A small multi-label image tagger, trained from scratch.
Model: 10.8M parameters, arch vit, norm layernorm, activation gelu, moe top_k, num experts 8, patch size [8, 8], layers 6, width 384.
Training: muon at rate 0.0081, 4200 steps.
Data: trained on photos of plants, animals and fungi (iNaturalist), 38949 training examples, 6.9 epochs.
Rows from block 3 of a small multi-label image tagger, named by matrix and row number. Rows with one number within an expert belong to one neuron, the router's apart. Each number is 128 + 32 x the weight over its row's rms, rounded and kept within 0 to 255. All counts start at 0.
Before each expert's rows are labels from the 100 images, of 14976, where the router gives the expert most weight on average: "strongest on" is what is common among them; "colour at peak" is the nearest of a few named colours to the mean colour under the peak. Only what is clearly more common there than usual is listed. The data: photos of plants, animals and fungi (iNaturalist). In brackets: how many of the 100.
# router: router (model.blocks.3.mlp.router.weight, 8x384, trained with AdamW), inputs 0-191
# up: expert up (model.blocks.3.mlp.up, 8x192x384), inputs 0-191
# down: expert down (model.blocks.3.mlp.down, 8x384x192, transposed), outputs 0-191

# expert 2
strongest on: phylum Chordata (98); class Aves (94); order Charadriiformes (39)
colour at peak: grey (81)
router.2 [150 147  36 143 192 114 107  75 157  95 155 119 127 173 146 170 102 159 135 138 123 116 160 127 155 118 123  85 114 136 142 132 107 108 159 134  69 123 133  60 137  97 122 158  63 192 135 116 105 119 145 108  60 135  42 100 154 103 147 134 212 157 142 143 101 138 170 138 144 162  70 141 182 123 139  96 134 128  97 160 113 115 151  88 131  68 114 138 124  92  28  32  96 124 164 103 114 140 144  93 167 121 157 118 200  81  99  71  95 109 142 108 101 130 159  91 177 112  91 112 181 111 106 161 116  94 115 138 139 132 136 136 160 178 114 110 120 131  98 102  29 146 132 151 110 151 119 114 155 119 182  94 123 137 123 139 159 118 132 113 187  93  62  72 102 154 155 167 212 158 129 185 174 152  94 131 162 126 121 136 160 136 149 124 156 127 176 115 128  87  95 122]
up.0 [151 128 148 122 121 162 138 137 169  89 121  84 128 176  65 143 156  60 128 111 112 152 119 191 141 146 156 183 124 129 130  98 122 122 124 129 105 197 176 172 146  87 104 131 183 143 151  46 150 143 152 141 145 103 143 114 115 131  77 128 123  81 115 151 134 149 115  98 170 136 115 118 156 117 133 129 129 136 142 149 111 164 181  81  24 134 171 170 135 139 102  87 122 168 162  71 119  88 109 144 160 147 101 162 158 113 168 127  64 123 198 188 177 115 105 136 156 138 118  79 147  81 112 157 217 126 163 130 151 114 115 141  95 151 152  75 112 126  97  81 117  86 110 139 166 123 133 140 148 121  83  87 125 109 143 118 117  89 112 135 160  83 110 119 154 166 122 178 170 104  62 116 148 163 105 110  97 116 149 163 133  74 131 101 154 103 209  79 122 108 155 111]
down.0 [105 139 123 197  76 134 118 157 114 128 176 193 113 134 154 133 167 158 148  78 100 101  93 174 141 114 149 123 122 121 164 133 107 145 147  90 134 108 126 122 179 146 180 101  74  96 105 151 102 150 119 160  91 165 164 135 122  48  99 143 125 131  88 129 144 130  85 106 161  94 156 141 108 159  82 118  96  53 131 140 157 119 122 164  72 165  95 146 114  92  95  92 175 112 126  50  78 196 107  90 143 109 151 123 138 156  85  65 162 215  87 105 161 158 144 144 100 159 154 177 138  96 142 166 111 194 145 116 142 146 169 117 142 144 157 191 124 145 127  96 135  76 125 110 127 135 147 145 125 178  89  97 127 131 120 114 117  78 182 140 109 162 137 188 131 142 189  96 132 145 158 136 107 148 115 147 114 111  91 120 168  57  77 114 152 131  88  77  97 140 139 186]
up.1 [125 113  63  67 139 103 101  95 122 130 150 158 123  81 114 124  80 172 161 110  91 164 109 103 118 202 222 183 122 149 155 114  57 144 154 140 140 132 182 162 151 111 172 134 130 127 103  93 142  76 108 112 197 100  91 136 129  93 145 176 122 106 109 150 114 199 215 117 164 129  80 108 131 159 140 136 116 120  88 177 170 138 143 133 178 117 162 133 147 138 125 123 133  87 122 138 135 135 130 139 168 127 186 109  84 119  66 151 152 139 116  92 154  81 158 121 188  98 118 103 143 125 170 133 133 112 170 141 168  65 144 191 127 130 148 105 136 173 156 121 136  71 138 169 162 134 148 110 138 121 102 156 150 116  89  97 127 115 129 124 109 134 107 128 100 123 114 130 174 117 114 159 147  84 164 118 139  99 158 144  89 148 147  97 112 130  88  73 138 170 119  87]
down.1 [174 110 118 104 108 144 121 132 156 125  72 160 115 106 109 126 154 138 174 125 135 151 117 127 171 125 118 112 161 150 144 182 143 121 128 185 162 124 112  96 151 117 107 188 145 181 108 140 111 142 182 147 166 178 138  99 151  86 117 108 105 128  89  88 146 136 173 124 123  67 171 126 160 131  87  85 177  86 141 161 150 153 136 142 122 140 101  64 115 164 173 107 156 168 123 115 102 119 154 155 129 117  95 109 228 151 148 182 144  82 131 142 111 146 211 135 127 144 148 110 155  79 139 165 129  62 162 144 143 117 131 119 102 103 162 204 156 119 134 162 147 165 129 130 135 116 112 197  83  99  99  86  69  76 172 137 103 157 103  95 123 174 115 140 107  78 134 108  85 134  62 106  98 157 125 121 107 121 102 123 188 137 126 142 170 144  86 105 160 136 169 131]
up.2 [126 116 145 164 108 104 134  67 163 135 138 109 134 148 108 156 113 112 131  78 141 125  91 105 115 139 150 141 158  58 158 160  74  97 143 170 121 115 199 124 162 206 115  82  59 143 135 124 183 103 123 188 168  81 169  99 121 127 108 199 116 151 140 113 106 120 151 171 115 102  98 133 120  82 170 162 174 138  65 141  86 191 141 164 131 152 139  83 142 177  87 104 118 105 160  89  85  81 127 163 142 171  34 109 159 166 132 105  78 157  83 114 115 106 136  74 122 138 123 156 120 127 128 156 114 139  96 216  66 144 109 141  41 119 126 108  99 132  97 158  91 106  43  79 183 142  89 130 135 165 189 136 167 127  94 180 145 163 121 143 131  89  88  96 135 216 166 120 148 130 131 120 163 120 152 123 145 101 147 117  89 148 117 188 138  98 145 141 106 166  87  93]
down.2 [121 114 100 141 126 161 131 165 103  88 116 177 138 153 102 144 138 135  77 135 103 150 152 125 128 173 105 134 150 156  88 102 129  73  59 142  90 141 134 164 111 112 186 128 116 229 148 108 136  92 174 120 131 133 111 158 147  84 107 130 152 150  94 128 135 159 108  88 166 157 165 177 154 156 109 152  95 136 124 153  65 121 161  82 140  78 142 119 146 133 153 133 134  64  97  80 150 157  91 165 137 147 115 164 120 119 200 167 143 125 154  88 123  41  57  84 135 106 161  93 132 113 112  91 149 114 157 122 102 143  90 104 144 150 150 130 137  74 113 143 116 150  85  98 166 136 155 192  33 128 171  89 131  89  95 123 158 129 138  80 137 135 131  94 118 114  43 198  97 160 109 152 134 165 163 110  75 120 162  93 135  79 148 184 125 131 110  95 118 104 117 113]
up.3 [185 116  96 114 137 105 121  67 146 142  95 132  67 101 180 144 146 148 135 110  60  87 119 120 136 155 151 124 103 106 129 161 103 115 182 102 175 124 124 181 119 143  89 150  93 100 156 145  68 125  86 148 108 141  68 116  59 126 127 120 135  92 184 123 160  80 172 129 138 138 141 128  88 150 156 123 165 131 153 105 157  90  93 182  89 145 152  82 135 152 126  91 175 144 137 156 125 100 115 148 117 168 162  36 123 132  78 124 124 108 105 146 197  81 166 134 135 132 125 130 143  99  89  88 113 131 170 137  91 109 185 128 117 104 109 148 191 134  96 189 101  72 140 124 105 126 132 138  88  99 184  91 101 159 119  71 169 149 152 155 108 134 150 137 166 184  80 157 120 171 119 121 149 116 110 149  50 142 139 134 191 109 182 137 125  52 126 102 124  91 131 163]
down.3 [140 101 108 106 114 149 171 100  71  88 122 156 100 155 143 125 136 141 104 178 122  85 137  85 162  97 143 145 115 171 136  95 135 101 134 149 100 114 144  76 107 159 125 102  99 138  53 147 187  95 125 115 116 156 104 143 139 147  63 151  64 117 141  85 157 188 152  98 123  81  64  68 105  68 139 134 106 172 110 134 150 182 192 153 149 160 112 167 113  97 126 146  67 120  69  91 131 168 127 102  76 143 123 174 137  89 127  93 178 112 148  97 142  93 138 116 162 125 142 159 136 109 163  56 124  91  94 144 151 188 115 123 134  76 158 134  68  68 128  95 137 124 150 182 143 106  56 136  64 146 116  74 197  85 140 169 144 131 120 197 156 169 124  77 136 123 136 105 146 164 115 103 126 109 113 114 149 109 197 101 164 101 108 186 104 143 154 127 116 180 116 100]

# expert 0
strongest on: phylum Arthropoda (83); class Insecta (69); order Lepidoptera (37)
colour at peak: white (38); pink (38)
router.0 [112 159 167 119  77 149  86  99 141 157 148 147  79  88 107 140  93 156 187 112 123 194 158 126 148 115 146 175 159 126 119 119 182 120 206  95 172  88  99  78 164  79 169 116 152 159  88 111 103 130  88 153 206 162 111 104  89 131 117 140  75 101 123 134 130 128 108  85 127 144 164 181 173 119  89 142 131 101 114 149 174 132 153 137  81 178 135  80 140 105 106 195 142 152  98 146  73 126 132 117 103  24 147  95 137 144 166 133 173 113 118 132  74 113 160 138 142 107 129 119 104 149 151 148  95  76 117 130 123  94 136 122 126  74 181 182 138  90 140 124 160 109 168 100 195  86 158 161 127 181  80 164 126 151 106 159 117 134 121 103 126 109 128 122 171 122 129 110  99  81 122 147  96 128 113 148 142 105 114 156 169  90 113  91 156  74 102 163  98 165  59  77]
up.0 [102  87 117 101 153  84 168 163 151 137 180 142 106 128 133  89 161 140 168 110 122 159 195 122  72 135 186  70 150 152 173 106  84 157 180 154 177 142 125 113 136 156 119 142 114 149  96  74  87  88 161 115 150 130 155 129  93 118 177 163 200  74 189  92 127 130  96  74 153 171 138 159 168 121 149  63 123 172 107 129 139 138 149 169  60 120 129 136 110 145 118 137 190  90 105 121 116 144 153 110  63  95 114  95 129 135 155 151  76 112 165 166 133 133 158 101 178 110 138 110 171 154 112 139 171 108  52 125 130 150  91  91 140  79 118 117 129 135 157 133 123 156 168 172 159 115  97 129 202 150  81 176 120 137 113 116  85 128 161  74 101 163 104 124 102 129 121 144  99 201 141 154 107 124 140 150 128 111 144 146 138  61  68 141 172  93 117 129  93 177 109 134]
down.0 [120 116 104 132 123 179 121  91  81 157 147 110 143 209 148  90 159 118 163 188 102 124  78 145 138 132  90 154 160  92 126  91  65 176 117  98 142 192 132 143  85 133 149 141  82  96 106 146 158 125 178 150 151  81 114 147 147  91  61 155 121 130 132 128 121 173 164 145 147  70 120 157 122 152 139 122 138 125 151 124  95 168  88 116 180  92 140 128 118 155 103 134 149 178 106 148 108 138  53 148 190 174  94 153 134 109  76 178 109 137 107 128 121 202  85 125 117  83 110  82 130 147 138 123 120 134 129 136 112 201 134  97 120 167 176 157 102 206 113 148 117 141 151 178 100  85 132 159 173 168 121 141 128 120 135 140 130 153 124 123 109 110 103 131 151 112 133 172 104 120 150 125 149  97 142  96  86 177 112 127 108 137 176  85  88 113 124 145 135 135 177 170]
up.1 [139 142  83 142 107 141 156 157 135 147 153 137 122 136 169  86 178 128 158 108 158 132 155 131 173 138 100 143 178 196 130 188 103 146 168 117 156 155  12  79 126 108 140 178 126 106  67 148 149  83 152 114 127 167  94  99 160 105 111 163 145 150  91 115 147 124 134 124  79 110 115  83 137 187 222 172 179 124 115 101 163  87 144 159 101 147  82 101  87 116 140  96 115 140 140 122 110 125 160 114 101 144 152 177  85  97 105 151 105 104 149 156 122 206 127 120  99 128 134  89  79 110 209 106 117 106 102 127 119 154  92 203 185  65 137 129  56 123 110  93 140  93 132 128 152 169 110 120  96 140 121 134 104 113 128 178 188 132 139  27 162 166  90  79 151  50 165 160 110 155  95  58 148 100 154 145 140  95  93 167 125 168 172  67 153 177 171 118  43 146 137 113]
down.1 [152 149 150  92  83 102 149 140 143 122 164 115  98 102 148 126 113 124 136 118 135 154  95  46 115 129 124 129 148  93 124 116 120 191 200  91  98  96 105 183 166 136 145  65 165 192 110 133 149 143 119 157 107 146 134 127 133 126 151 123 118 127 126 173 169 183  18 142 158 148 164 160 115 105  92 100 112 152 101 126  92 146 166 108 135 108 131 130 110 163 128 133 140  86 167 130 153 175 143  87 154 141 120  75  81 160 125 144  86 151 126 150 144 150 129  92 112 101  85 161 138 110 129 169 120  96 117  91 138 172  94 100  67 184 162 100 179 146 127 170 187 129 143  79 118  93 147 140 141  84 164 122 112  80  91 105  34 147  63 166 147 143  98 164 120 143 172 125 178 126 159 161 151 116  92 123 129  81 153 133 161 141 105 142  83 126  45 120 171  61 114 121]
up.2 [129 162 222 164 102  83 117 132 111  57  89 152 158 162 116  69 192 112 138 199 133 136 107 173 124 127  88 138 138 157 150 183 129 138 133 134 180 147 119 151 145 118  81 171 183 159  98 142 117 111  72 104 127 150 149 136 135  80 145  89 105 110 127 115 156 126 144 132  98 128 113 120 174 117 113 101 131 119 149 137 142 150 174 107  93 111 173  75 143 149 179 129  88 157 144 128 171 107 146 144 159 180  83 112 184  66 142  68 117 177  68 177 120 119 147 153 102 135 123 102 143 164 197  96 123 111 126  86 142 141 130 166 185 198 160  79 128 105  95 179 133 127 164  77 127  87 126 186  73 123  98 142  89 127 170 180  70 153 102  94  70 170 116  98 143 142 163 148 157 163 105 139 105 143 191 122 112 125 162 180 158 176 122 137 137 118  87 115 109  78  89 145]
down.2 [ 97 130 123  86 186 138 121 131 164 133 117 128 107  50 126  78  74 109 119 107 116 168  73  81 115 145  88 181 125 148 105 129 159 187 104 171 103 143 161 124 120 103 182 108 171  96 117 167  88 115 169  83 164 133 117 148 119 143  65  65 104 169 136 142 115 160  48  96  89  68 133 127 188 129 119 135 115  87 134 129  96 141 195 120  82 153 147 147 131  70  83 103 151 103  99 125 106 133 155 101 153 191 107 112 139 141  15 130 143  86 139 124 156 134 119 117 114 106 148 132 159 157 131  54 157 131 132 163 138 126  91 129 121 125 134 161 121 161 138 119 136 154  76 122 109 106 150 149 113 133 155 155 211 139 138 137  90 159 135 127  90 121 152 143 218 108  94  79  74 157  73 116 119 111 161 179 123 167 130 116 163 128 123 101   9 167 104 126  67 167 178 139]
up.3 [192 139 139 149 110 145 153 147  89  75 109 151 162 112 130 144 196  71 145 124 114 150 171 183 127 110 132 175 150  62  62 155 104 136  68 123 118 160 119 112 134 189 121 113 110  62  88 112 108 103 170  74 151 103  58 152 131 107 146 142 128  93 125 130  82 100  86 115  92 102 165 124 171  95 145 147 169 117 104 139 162 127 112 165 103 170 163  68 109 130 178 129 161 152 143 170 140 150 103 127 164  96 146 201 113 135 120 172  92 120  96  69 119 127 139 110 135 116 100 107 102 178  85 125  78 119  70 128 184 105 115 186 152 124 111 149 146  70 129 108 111 101 137 140 153 123  41 107 120 107 130 159 167 157 134  92 163 116 135 144 103 132 107 169 173 142 144 118  83 168  91 146 100  70 181 141 146 171 105 132 146 106  79 131 151 145 116 123 111  57  99 153]
down.3 [141 145 117 119 101 142  81 161 110 159 140 165 124 132 137 115  99 111 110 144 178  31 174 117  70 133  95 116 111 157 138 115  97 131  97 121  96 111 146 110 134 132  80 137 118 138 101 157 108  45 116  92 145  85 101 133  99 143 152 121 150 128  87  98 183 151 113 101  99  82  88 134  59 136 131 173 161  64 148 115 128  90 157  83 125 135  82 155 104 146 129 148 119  90 159 121 112 128 131 120 144 126  90 142 154 139  73  98 160 110 130 135 187 170 169 167 143 192 170  56 115 142 128  80 170 172 180 144 108 138 117 133 133 133 117 181  85 174 108 145 137 194 170 142 146 122 114 122 150 115 123  95 117 148 122 109  88  98 173 154  72 105 141  91 125 151 138  96 142 115 147 158 118  58 124 147  91  90 128  80 207 169 161 113 158  93 130 145 149  87 110 173]

# expert 1
strongest on: phylum Arthropoda (78); class Insecta (73)
colour at peak: green (67)
router.1 [ 81  98 158 152  56 159 160 170 167 128 126 116 144 129 142 176 164 175 163 147  57  72 143  90 136 129 132 154 121 199  62 116 146 146 122 114 107 177  96 102 112 167 200 114 129 101  78 147 142  84  77 177 146 121 187 143 109 115 148 125  56 154 153 127 141 106 138 132 103  99 171  81  79 174 129 155  87 154 153 104 142 184 160 169 138 168 109 148  87 111 159  93 139 134 124 135 107 156 105  81  99  94 138 143 142 140 139 101 102 136 103 125 118  99 100 168  87 127  57 157  50 152 101 154 134 145 140 143 167 137  81 158  95  82 113  96 146 149 148  79 136 119 178 167 179 140 101  91 105 150 138 137  95 108 171 162 144 130 154 118  89 147 121 105 153  60 174 184 164 105 131  50 132  73 174 159 151 156 129  80  90 142 133 119  52 138 162 178 119 139 207 169]
up.0 [131 188  89 160 159 105 152 108 102 140 119 180 149 151 103 113 154 123 100 150 125 202 111 119 109 153 117 103 109  92 136 159 138  72 119 203 110 111 138  75 149  98  91 103 124  94 155  99 144 144 162 167 117 152  83  27  90 175 153 158  66 102  98 158 174 114 144 121 126 152 100 184 143 154 180 170 133 203 143 128 122 117 137 131  90 114 127  76  92  63 120 166  85 119 143  41  73  99 153 127 142 147 135  98  70 137 138 113 144 104 113  63 156 114 122 137  97 143 165 119 159 179  93 139  88 150 112 111 135 152 159 167 125  91 178 139  80 157 118 126  64 110  70  53  87 112 125 107 138  84  98 117 132 117 136 157 131 100  91 103  84 142 125 119 155 115 178 180 137 117 102 116  86 120 146 146 113 109 164 169 149  93  92 145 147 159 103 159 160 113 134 110]
down.0 [188 127 102 138 113 100 106  89 138 178  77 152 142 150 139  79 103  70 157 102 126 140  70 113 138 104 110 136 141 101  86 176 116 107 115 171 178 101 106 168  95 162 169 111 154 180 115 120 158 145 145 143 127 127 149 162 105 162 138  81 178 130 104 129 151 144 131 107 138  93 117  89 115 115 134 126 147 135 108 109 143 174 110 131 139 116 183  38 131 135 165 113 131 128 142 177 192 146 102 112  34 167 140 199 191 161 139 127 125 110 155 119 101  97 180 135 123 117  75  88 129 163 155 142 139 152 118 139 148 232 136 133 142 127 137 130 120 161 137 129 142 109 108 152 137 111 157 161 152 151 143 196  86 123 142 119 123 125  74 144 132 112 102 141 109 130 122  50 162 119 158 169 111 164 163 102  95 158 211 149 143 126  84 100 156 168 172 105 153 156 155 145]
up.1 [127 141 141 197 136 129 124  72 134 152 102  69 164 151 130 113 140  92 137 130  89 152 105 136 207 131  87 151 139  90 134 144  81 144 179  98 111 132 116 178 129 209 147 151 127 122 143 130 127 123 125 123 140 127 119 100 112 124 131 130 167 130 103 163 136 169 132 106 168  73  94 153 137 145 145 150  67 183 122 123 147  86 108 152 155 117 161 114 100  78 136  60 154 146 177 117  81  68 157 196 170 150 136 115 143 136  95 168  63  91 142 124 141  99 130 123  94 132 112 150 125 161 151 129 177 107  76  98 146  79 168 113 103 167  58 153 176 210 109 114 129 175 131 135 130 158  69 136 167 135 124  97 166 123 175 136 176 185  92 109 111  87  82 114 109 142 152 116 178 206 169 129 159  92  90 136 134  82 113 187 123 142 121  88 130 148 141  98 143 109 160 124]
down.1 [137 121  89  76 132 130 145 118 131  68 142 130 128 109  84 125 149  93 155 116 144 118 109 144 160 139 127 120 174 146 123 166 145 123 154 148 149 167 139  65 148 156 100 168 126 140 145 182 103 163  80 123 137 161 189 127 150 125 145 161  60 168 133 113 137  95 114 102  89 151  79 100 118 149 117 168 177 113 101 167 190  93 137 144  70 196  88 130 172 174  88  22 113  91 151  63 132  86 108 171 139 168 131 109  97 117 123 137  66 111 132 135 160 142 115 135 117 114 108 119 150 150 152 123 125 183  85 106 181 136  78 132 117 149 186 141  93  94 205 161 147 150 137 120 131 154 132  81 150 172 104 106 146 124 103 107 149 124 146 124 100 101 109 106 120 161 181 121 157 121 171  70 112 125 111 126 134 111 122  96 133 147 120 125  67 157 180 151  99 147  72 118]
up.2 [106  85 131 116 149 176 156 108 146 131 128 161 161 114 144  96 135 134 148 162 165 104 163  91  91 114  58 193 117 157 134 103  74  98 172 147 147 140 135 102 120  98 128  71 178  93  93 147 186 146 173 117 145  86 127 184 112 167 151 152 163 208  82 153 140 148 118 111 164 119 186 136 142  73  71 103 130 199  72 138 129 203 127 133 143 119 142 110 106 169 131  98 127 142  74 153 137 117  73 181 168 168 142 108 117 126 156 119 189  90 108 118  55  95 132  80  98 110 105 164 114 165  87 107 135 102  87 164 127 136 172  94 108  43 104  84  99  92 122 141  96 128 113 160 106 201 155 136 129 112 129 130 161 116 113 122  80 186 119 121 148  94 171  50 123 165 137 112 106 118 125 132 135  96 123 165  89 138 113 136 126 133  91 111 138 169 142 179 193 137 160 118]
down.2 [149 129 112 164 126 122 115  76  78 115 130  60 124 113 138  99 112 154 164 112 128 134 110 156 136 114 130 150 100 100  88 182 146 143 111 139 169  87 139 193 112 150 172 181  87 149 120 181 184 105 135 122 136 135  90 183 180 123 151  68 186  68 119 151  71  98 160 120 145  92 101 101 117 165 155 165 156  85 105 145 100 129 120 116 138 125 184  95 141 116 118 141 175 123 152 111  95 136 108  83  83 102 150 152 131 137 126 140 119 219 129 158 146 179 158 151 131 189 119 181 142 104 149 131 114 147  81 117 119 134 161 115 163 134 176 101 159 146 125 146 136 117 105 133  78 124 126  80 130 115 128 147  83 124 148 139 112 129 126 127 123 114 138 108 122 124 112 152 137 130 170 159 125 182 164  93 161  60 120 180 107 159 145  85 128 121 159  88  76 203 126 136]
up.3 [ 59  81 140 146 106 156  98 188 115  81 205 141 144 187 108  80  53  88 128 164 108 105 140  51 107 154 149 114 106 127 161 159  98 186 129 125 100 154 103 153  64 152 159 121 102 103 130 175 145 175 103  92 172 149 126 114  43 166 140 118 216 148  96 132 149 129 137 162 144 116 132 111 171 158 125 172 174 117 195 120 131  95 147 145 128 116 108 129 105 124 126 120 124 160 109 151 176 132 120 124  45 123 112  83 141 175  64  94 202 124 105 116 137 148 147 136 161 108 160 166 129 164 105 165 136  46  81  77 137 156 131 143  97  92  91 200 174 130 103 131 115  95 161 150 130 119 175 136 162  67 113  54 122  72 114 103 199 141 146 128 127 151 164  89  97 122 143 140 123 103 113 119 106 168 122 127 145  98 164 155 101 136 136 110  98 103  87 148  87  97 122 123]
down.3 [165 179 103 149 107 111 107 113 141  92 104 137 122  43 105 165 179 112 107  82 108 140 113 206 112  81  64 138 159  93  38 172 130  88  99 208 173  92 120  90 128 133  42 116 138 111 187  95 108  57 142 170 163 119 156 101 154 104 124 121 137 123 130 112 122 156  61 154 123 138  76 148  85  60 133 148  68 126  78 138 184 140 111  85 116 137 142 103 147 170 172 146 121 123  94 103 108 126 136 138 197  67  97 187  96 161 118  80 176 166 117  98 132 122 119 205  95  94 132 179  94 136  80 135 153 109 171 131  98 152 120 166  98  92 148 100 106 122 146 181 128 181 104 114 127  91 155 108  72 152  99 168 143 150 112 136 147 115 107 117 135 166 102  93 164 135 109 110  90 173 144 156 173 114 122 134 117 139 113  70 174  84  99 170 128 104 162  99 153 155  84 130]

# expert 6
strongest on: class Aves (99); phylum Chordata (99); order Accipitriformes (46); family: Accipitridae (37)
colour at peak: cyan (64)
router.6 [101 125 116 127 135 182 118 117 156  88 149 139  93 162  71 141 115 124  82 160  95 138 117 103 140 193 193 151 140 133 110 103 138 139  69 170 118 181 183 112 131 169  92  31  90  68  99 167 137 134 102 199 107  63 174 146 130 102 142 169 112  94 121 144  92 118 195 174 140 172 225 137 152 111 142 160 123 168 138 132 131 146 125 134 114 162 150 106 175  93 119 157 148  89 103 121  92  55  82 120 119 157  89 130 121  96 113 148 120 136 145  86 157 130  89 129 156 167 172  52 119 122  78 114 127 119  63 136 116 167  98 146 119  94 161 146  99  96 105 145 128 115  97 124 172 127 117 143  65 103 102 125 136  71 138 144 151  96  91 144 112 155 171 164 103 145  98 110 127  97 129 157 147 173 129 159 186  71 121 168 121 151 168 148  77 110 157 154 158 123 171  61]
up.0 [196  88 172 168 163 121 124 109 163 127 101 126 171  79 119 110 128  80 106 138 145 144 145 119 107 190  83 154 179 101 125  93 113 209 156 121 106 126 123 189 159  69 129 127  83 109 104 124 129 123 114 116 117 115 143  87  77 127 135 114 165 110 152 101 173 149 175  85 141  79  48 141 112 165 155 178 112  87 121 166 140  98 104 149  91 132 135 112 122  46 104  57 115 149 136 127 118 107 151 175 107 149 133 123 125 141 108 184 106  88 119 117 154  76 110  94 144 161 193 112 148 136 152 152 121 152 133 175 158  93  70 133 159 117 115 116 114 117 136 136 137  91  96 135  85 156 107 119 147  85 143 112 174 110 162 170 160 164 130 129  90 148 167 137 118 177  63 157 100 142 102  74 175 144  76 157 105  55 117 165 116 177 129  92 161 165 133 162 163  78 169 177]
down.0 [112 129 113  73 153 109  78 159 120 111  65 120 101  60 137 169 106 153 172 107 142 168 157 148 135  70 158 121 121 145 169 135 165 131 124 150 149 135 112 137 100 191 183 108 153 127  92 114 126 110 114  76 113 103 171 121 121 122 134  96 130 123 101 134 142 127  87 113 151 101 173 112 127 140 117 116 168 101 107  96 125  71 161 139 116 166 120  26 114 142 119 147 117 129 132 176 152 107 120  77 168 150 131 137 100 163 175 122 168 140 147 107  59 170 159 161 131 110 126 165 134 156 141 148 189  87  93 104 139 127 129 139 132  75 113 109 117 117 151 158 147 143 111 122 117 119 126  88 144 130 125 145 109 163 164 136 157 132 122 109 184 129 159 122 154 172 181 111 120  77 144 143 170  72 129 145 170 178 145 108 184  89 126  98  90 105  99 140 169  94 132  91]
up.1 [143  81 150 124 157 160 116 183  81 120 117 126  67 168 151 153 107 143 121 110 123 122 117 149 138 117 132 157 125  57 110 121 137 119 130 109 146 147 142  89 106 112 110 140 109 138  91 121  77 181 152 128 141  75 173  97 102  89 122 122 115 182 114 195 104 162  76 122 185  68 172 123 155 224 178 176 140 141 178 112 151 114 190 106  59 137 160  95  77 118 143 145 167 108 106 120  92  98 164 126 114 163 191 144 194 112  64 128 143 151 150 142  95 144 120  82 143 175 117 141 102 162 149 160 102  82  92 133 157 194 143 187 120 165 134 104 144 146 137 103 160 118 135 128 109 101 158  81  74 105 141 121 145 124 110 146  91 137 154 140  97 143 129 110 121 146 146  83 199 178  26 151 119  84 172 105  85 117 137 128 163  67 123  85  89 126  67 112 113 124 181  98]
down.1 [165  98  75 169 118 127 167  91 181  84 125 162 155 120 152 126 131 161 102  97 182 138 102  93 137  92  83 139 102 122 170 173 102  70 105  86 182  65 132 108 163  98 108 156 140 130 171 131 169 142 111 126 156 159 124 137 145 123 132  95 142 108 156  46 181 170 102 115 147 102  62 165 119 100  93 170 116 143  86 123  96 105 171  76 126 119 149 147  53 161 169 149 125 100  94 103 126  96 113 161 117  65 188 111 130 156 104 139 162 124 149  97 117  87 125 145 108 177 115 144 135 120 130 103 101 108 159 123 109 104 125 103 117 134 146 172 143  92 118 111  75 178 127 106 168 174  98 150 105 137 122 155 157 112  75 189 159 141 113 122 121 211 132  90 101 169 175 199  82 127 146  82 132 127  89 174 131  45 142 111 182 127 133 142 130 132 139  63 189 142 115 114]
up.2 [134 243  58 141 126 120 165  90  95 155 140  85 109  82 145  91 149 119 152 128 166 151  97 110 128  77 149 147 114 145 166 144 111 183 164 171  91  94 142 189 104  97 167 130 137 123 173  79 162 121 142  76 178 120 134 117 180 170  74 117 165 116 152  61 164 106 105 148 111  97 155 200  77 116 120 110 158 130 143 114 139 102  84 142 130 104 133  58  88 143 128 143 139 117 124 169 101  94 134 174 128 124 144 147 129 157  92 126 122 144 132 110 137 115  50 100 148 113  57 124 126  96 135 173  80  75 165 143  84 162 132 101 173 138 147 168 119 147  90 133 115 165 148  94 131  96 150  84  85 129 199 134 115 166  89  95 144  90 188  83 160 117 172 118  99 117 115 160 108 157 153  66 120 120 128  95 137  88 151 123 163 124 155 117 119 108  69  88 115 202 128 115]
down.2 [122 163  92 170 185  51 169  76 161 127 131  80 165 134 111 120 163 168 159 126  97 110 129 163 169 120 184  84 117 115 124 159 120 101 131 128 137 133 122  84 145 170  79 105 128 118  57 134 192 125  97 157 119 164  64 106 100 150  91 133 153  79  67  90 141  94 124  88 122 115  76 135  68 125 101 113 112  58 121 129 148 147 142 167 103 185 118 179 114 109 104  94 134 143 104 134 114 145 105 141 114 138 103 142 186 134  93 143  88 110 122 138 125  99 101 114 150 175 154 119 162 134 122 123 110 128  99 128 147 106 134 166 129 147  93 113 105 130 160 100 148 139 114 100 164 116 120 149 123 136 137 165 137 157  84 117 168 154 126 134 105 155 120 143 136 115 128 131 157 139 106  93 124 117 139 138 168 146  77  93 147 175  94 129 111 128 137  40 189  86  77 150]
up.3 [144 197  79 183 157 119 129 116  79 120 161  86 178 123 165 137 157 120  75  92 126 114 162 111 107 159 167 153  88 138 116 113 183 107  78  47 105 196  72  76 130  70 139  79 103 117 120  97 101 184 142 154 106 213 148 115 129 167 218 136  69  91 133 121 158 126 125  75  79 153 159 117 164 129 143  80 147 124 174  82 119 153 203 141 118 165 137 141 151 131 127 149 162 165 108 139 163 168 116  46  67 145 144 121 151 118 139 133  70 107  68  77 154 143 101 132  77 135  94 145  99  64 119 127 122  94 152 101 157 152 109  99 128 113 101 145 137 149  93  71 159 116 145 121 152 143 127 103 119 156 154 151 185  73 158 145 124 117  71 124  95 138 167 151  95 157  93 153 111  79  83 147 159 150 210 147 110 100 131 127 119 130 160 185  99 107 133 157 126 157  89 122]
down.3 [129 114 106 137  72 134 172 129 131 125 144 177 193 146 190 209 172 164 151 113 133 117 146 144  92 138 146 116 146 150 107  59 120 140 137 148 159 104 144 126 144 125 130 120 120 140  99 141 113 129 125 125 106 133 122 115  99 109  76 149 100 129 127 163 160 160 104 130 149  98 185  60 121 158 194 116 173 100 144 148 130  72  85 115 170  97 133  75 131 180  91 139 131 118  66 158 120 100 126 140  94 100 139  92 153  97 137  86 125 156 190 137 163  58 124 133 152 146 139  62  82 114 135 115 108 109 173 140 150 124  85 131 127 147 134 157 106 144 158 252 141 134  84  76  82  75 113 176 179 149 187 102  83 195 112 139 144  88 145  88 132  94  88 117 164 120  85 127  73 152 130 157 165 159 121 127 125  79 120 137 143 130 132 147 173 122 154 135 128 155 156 140]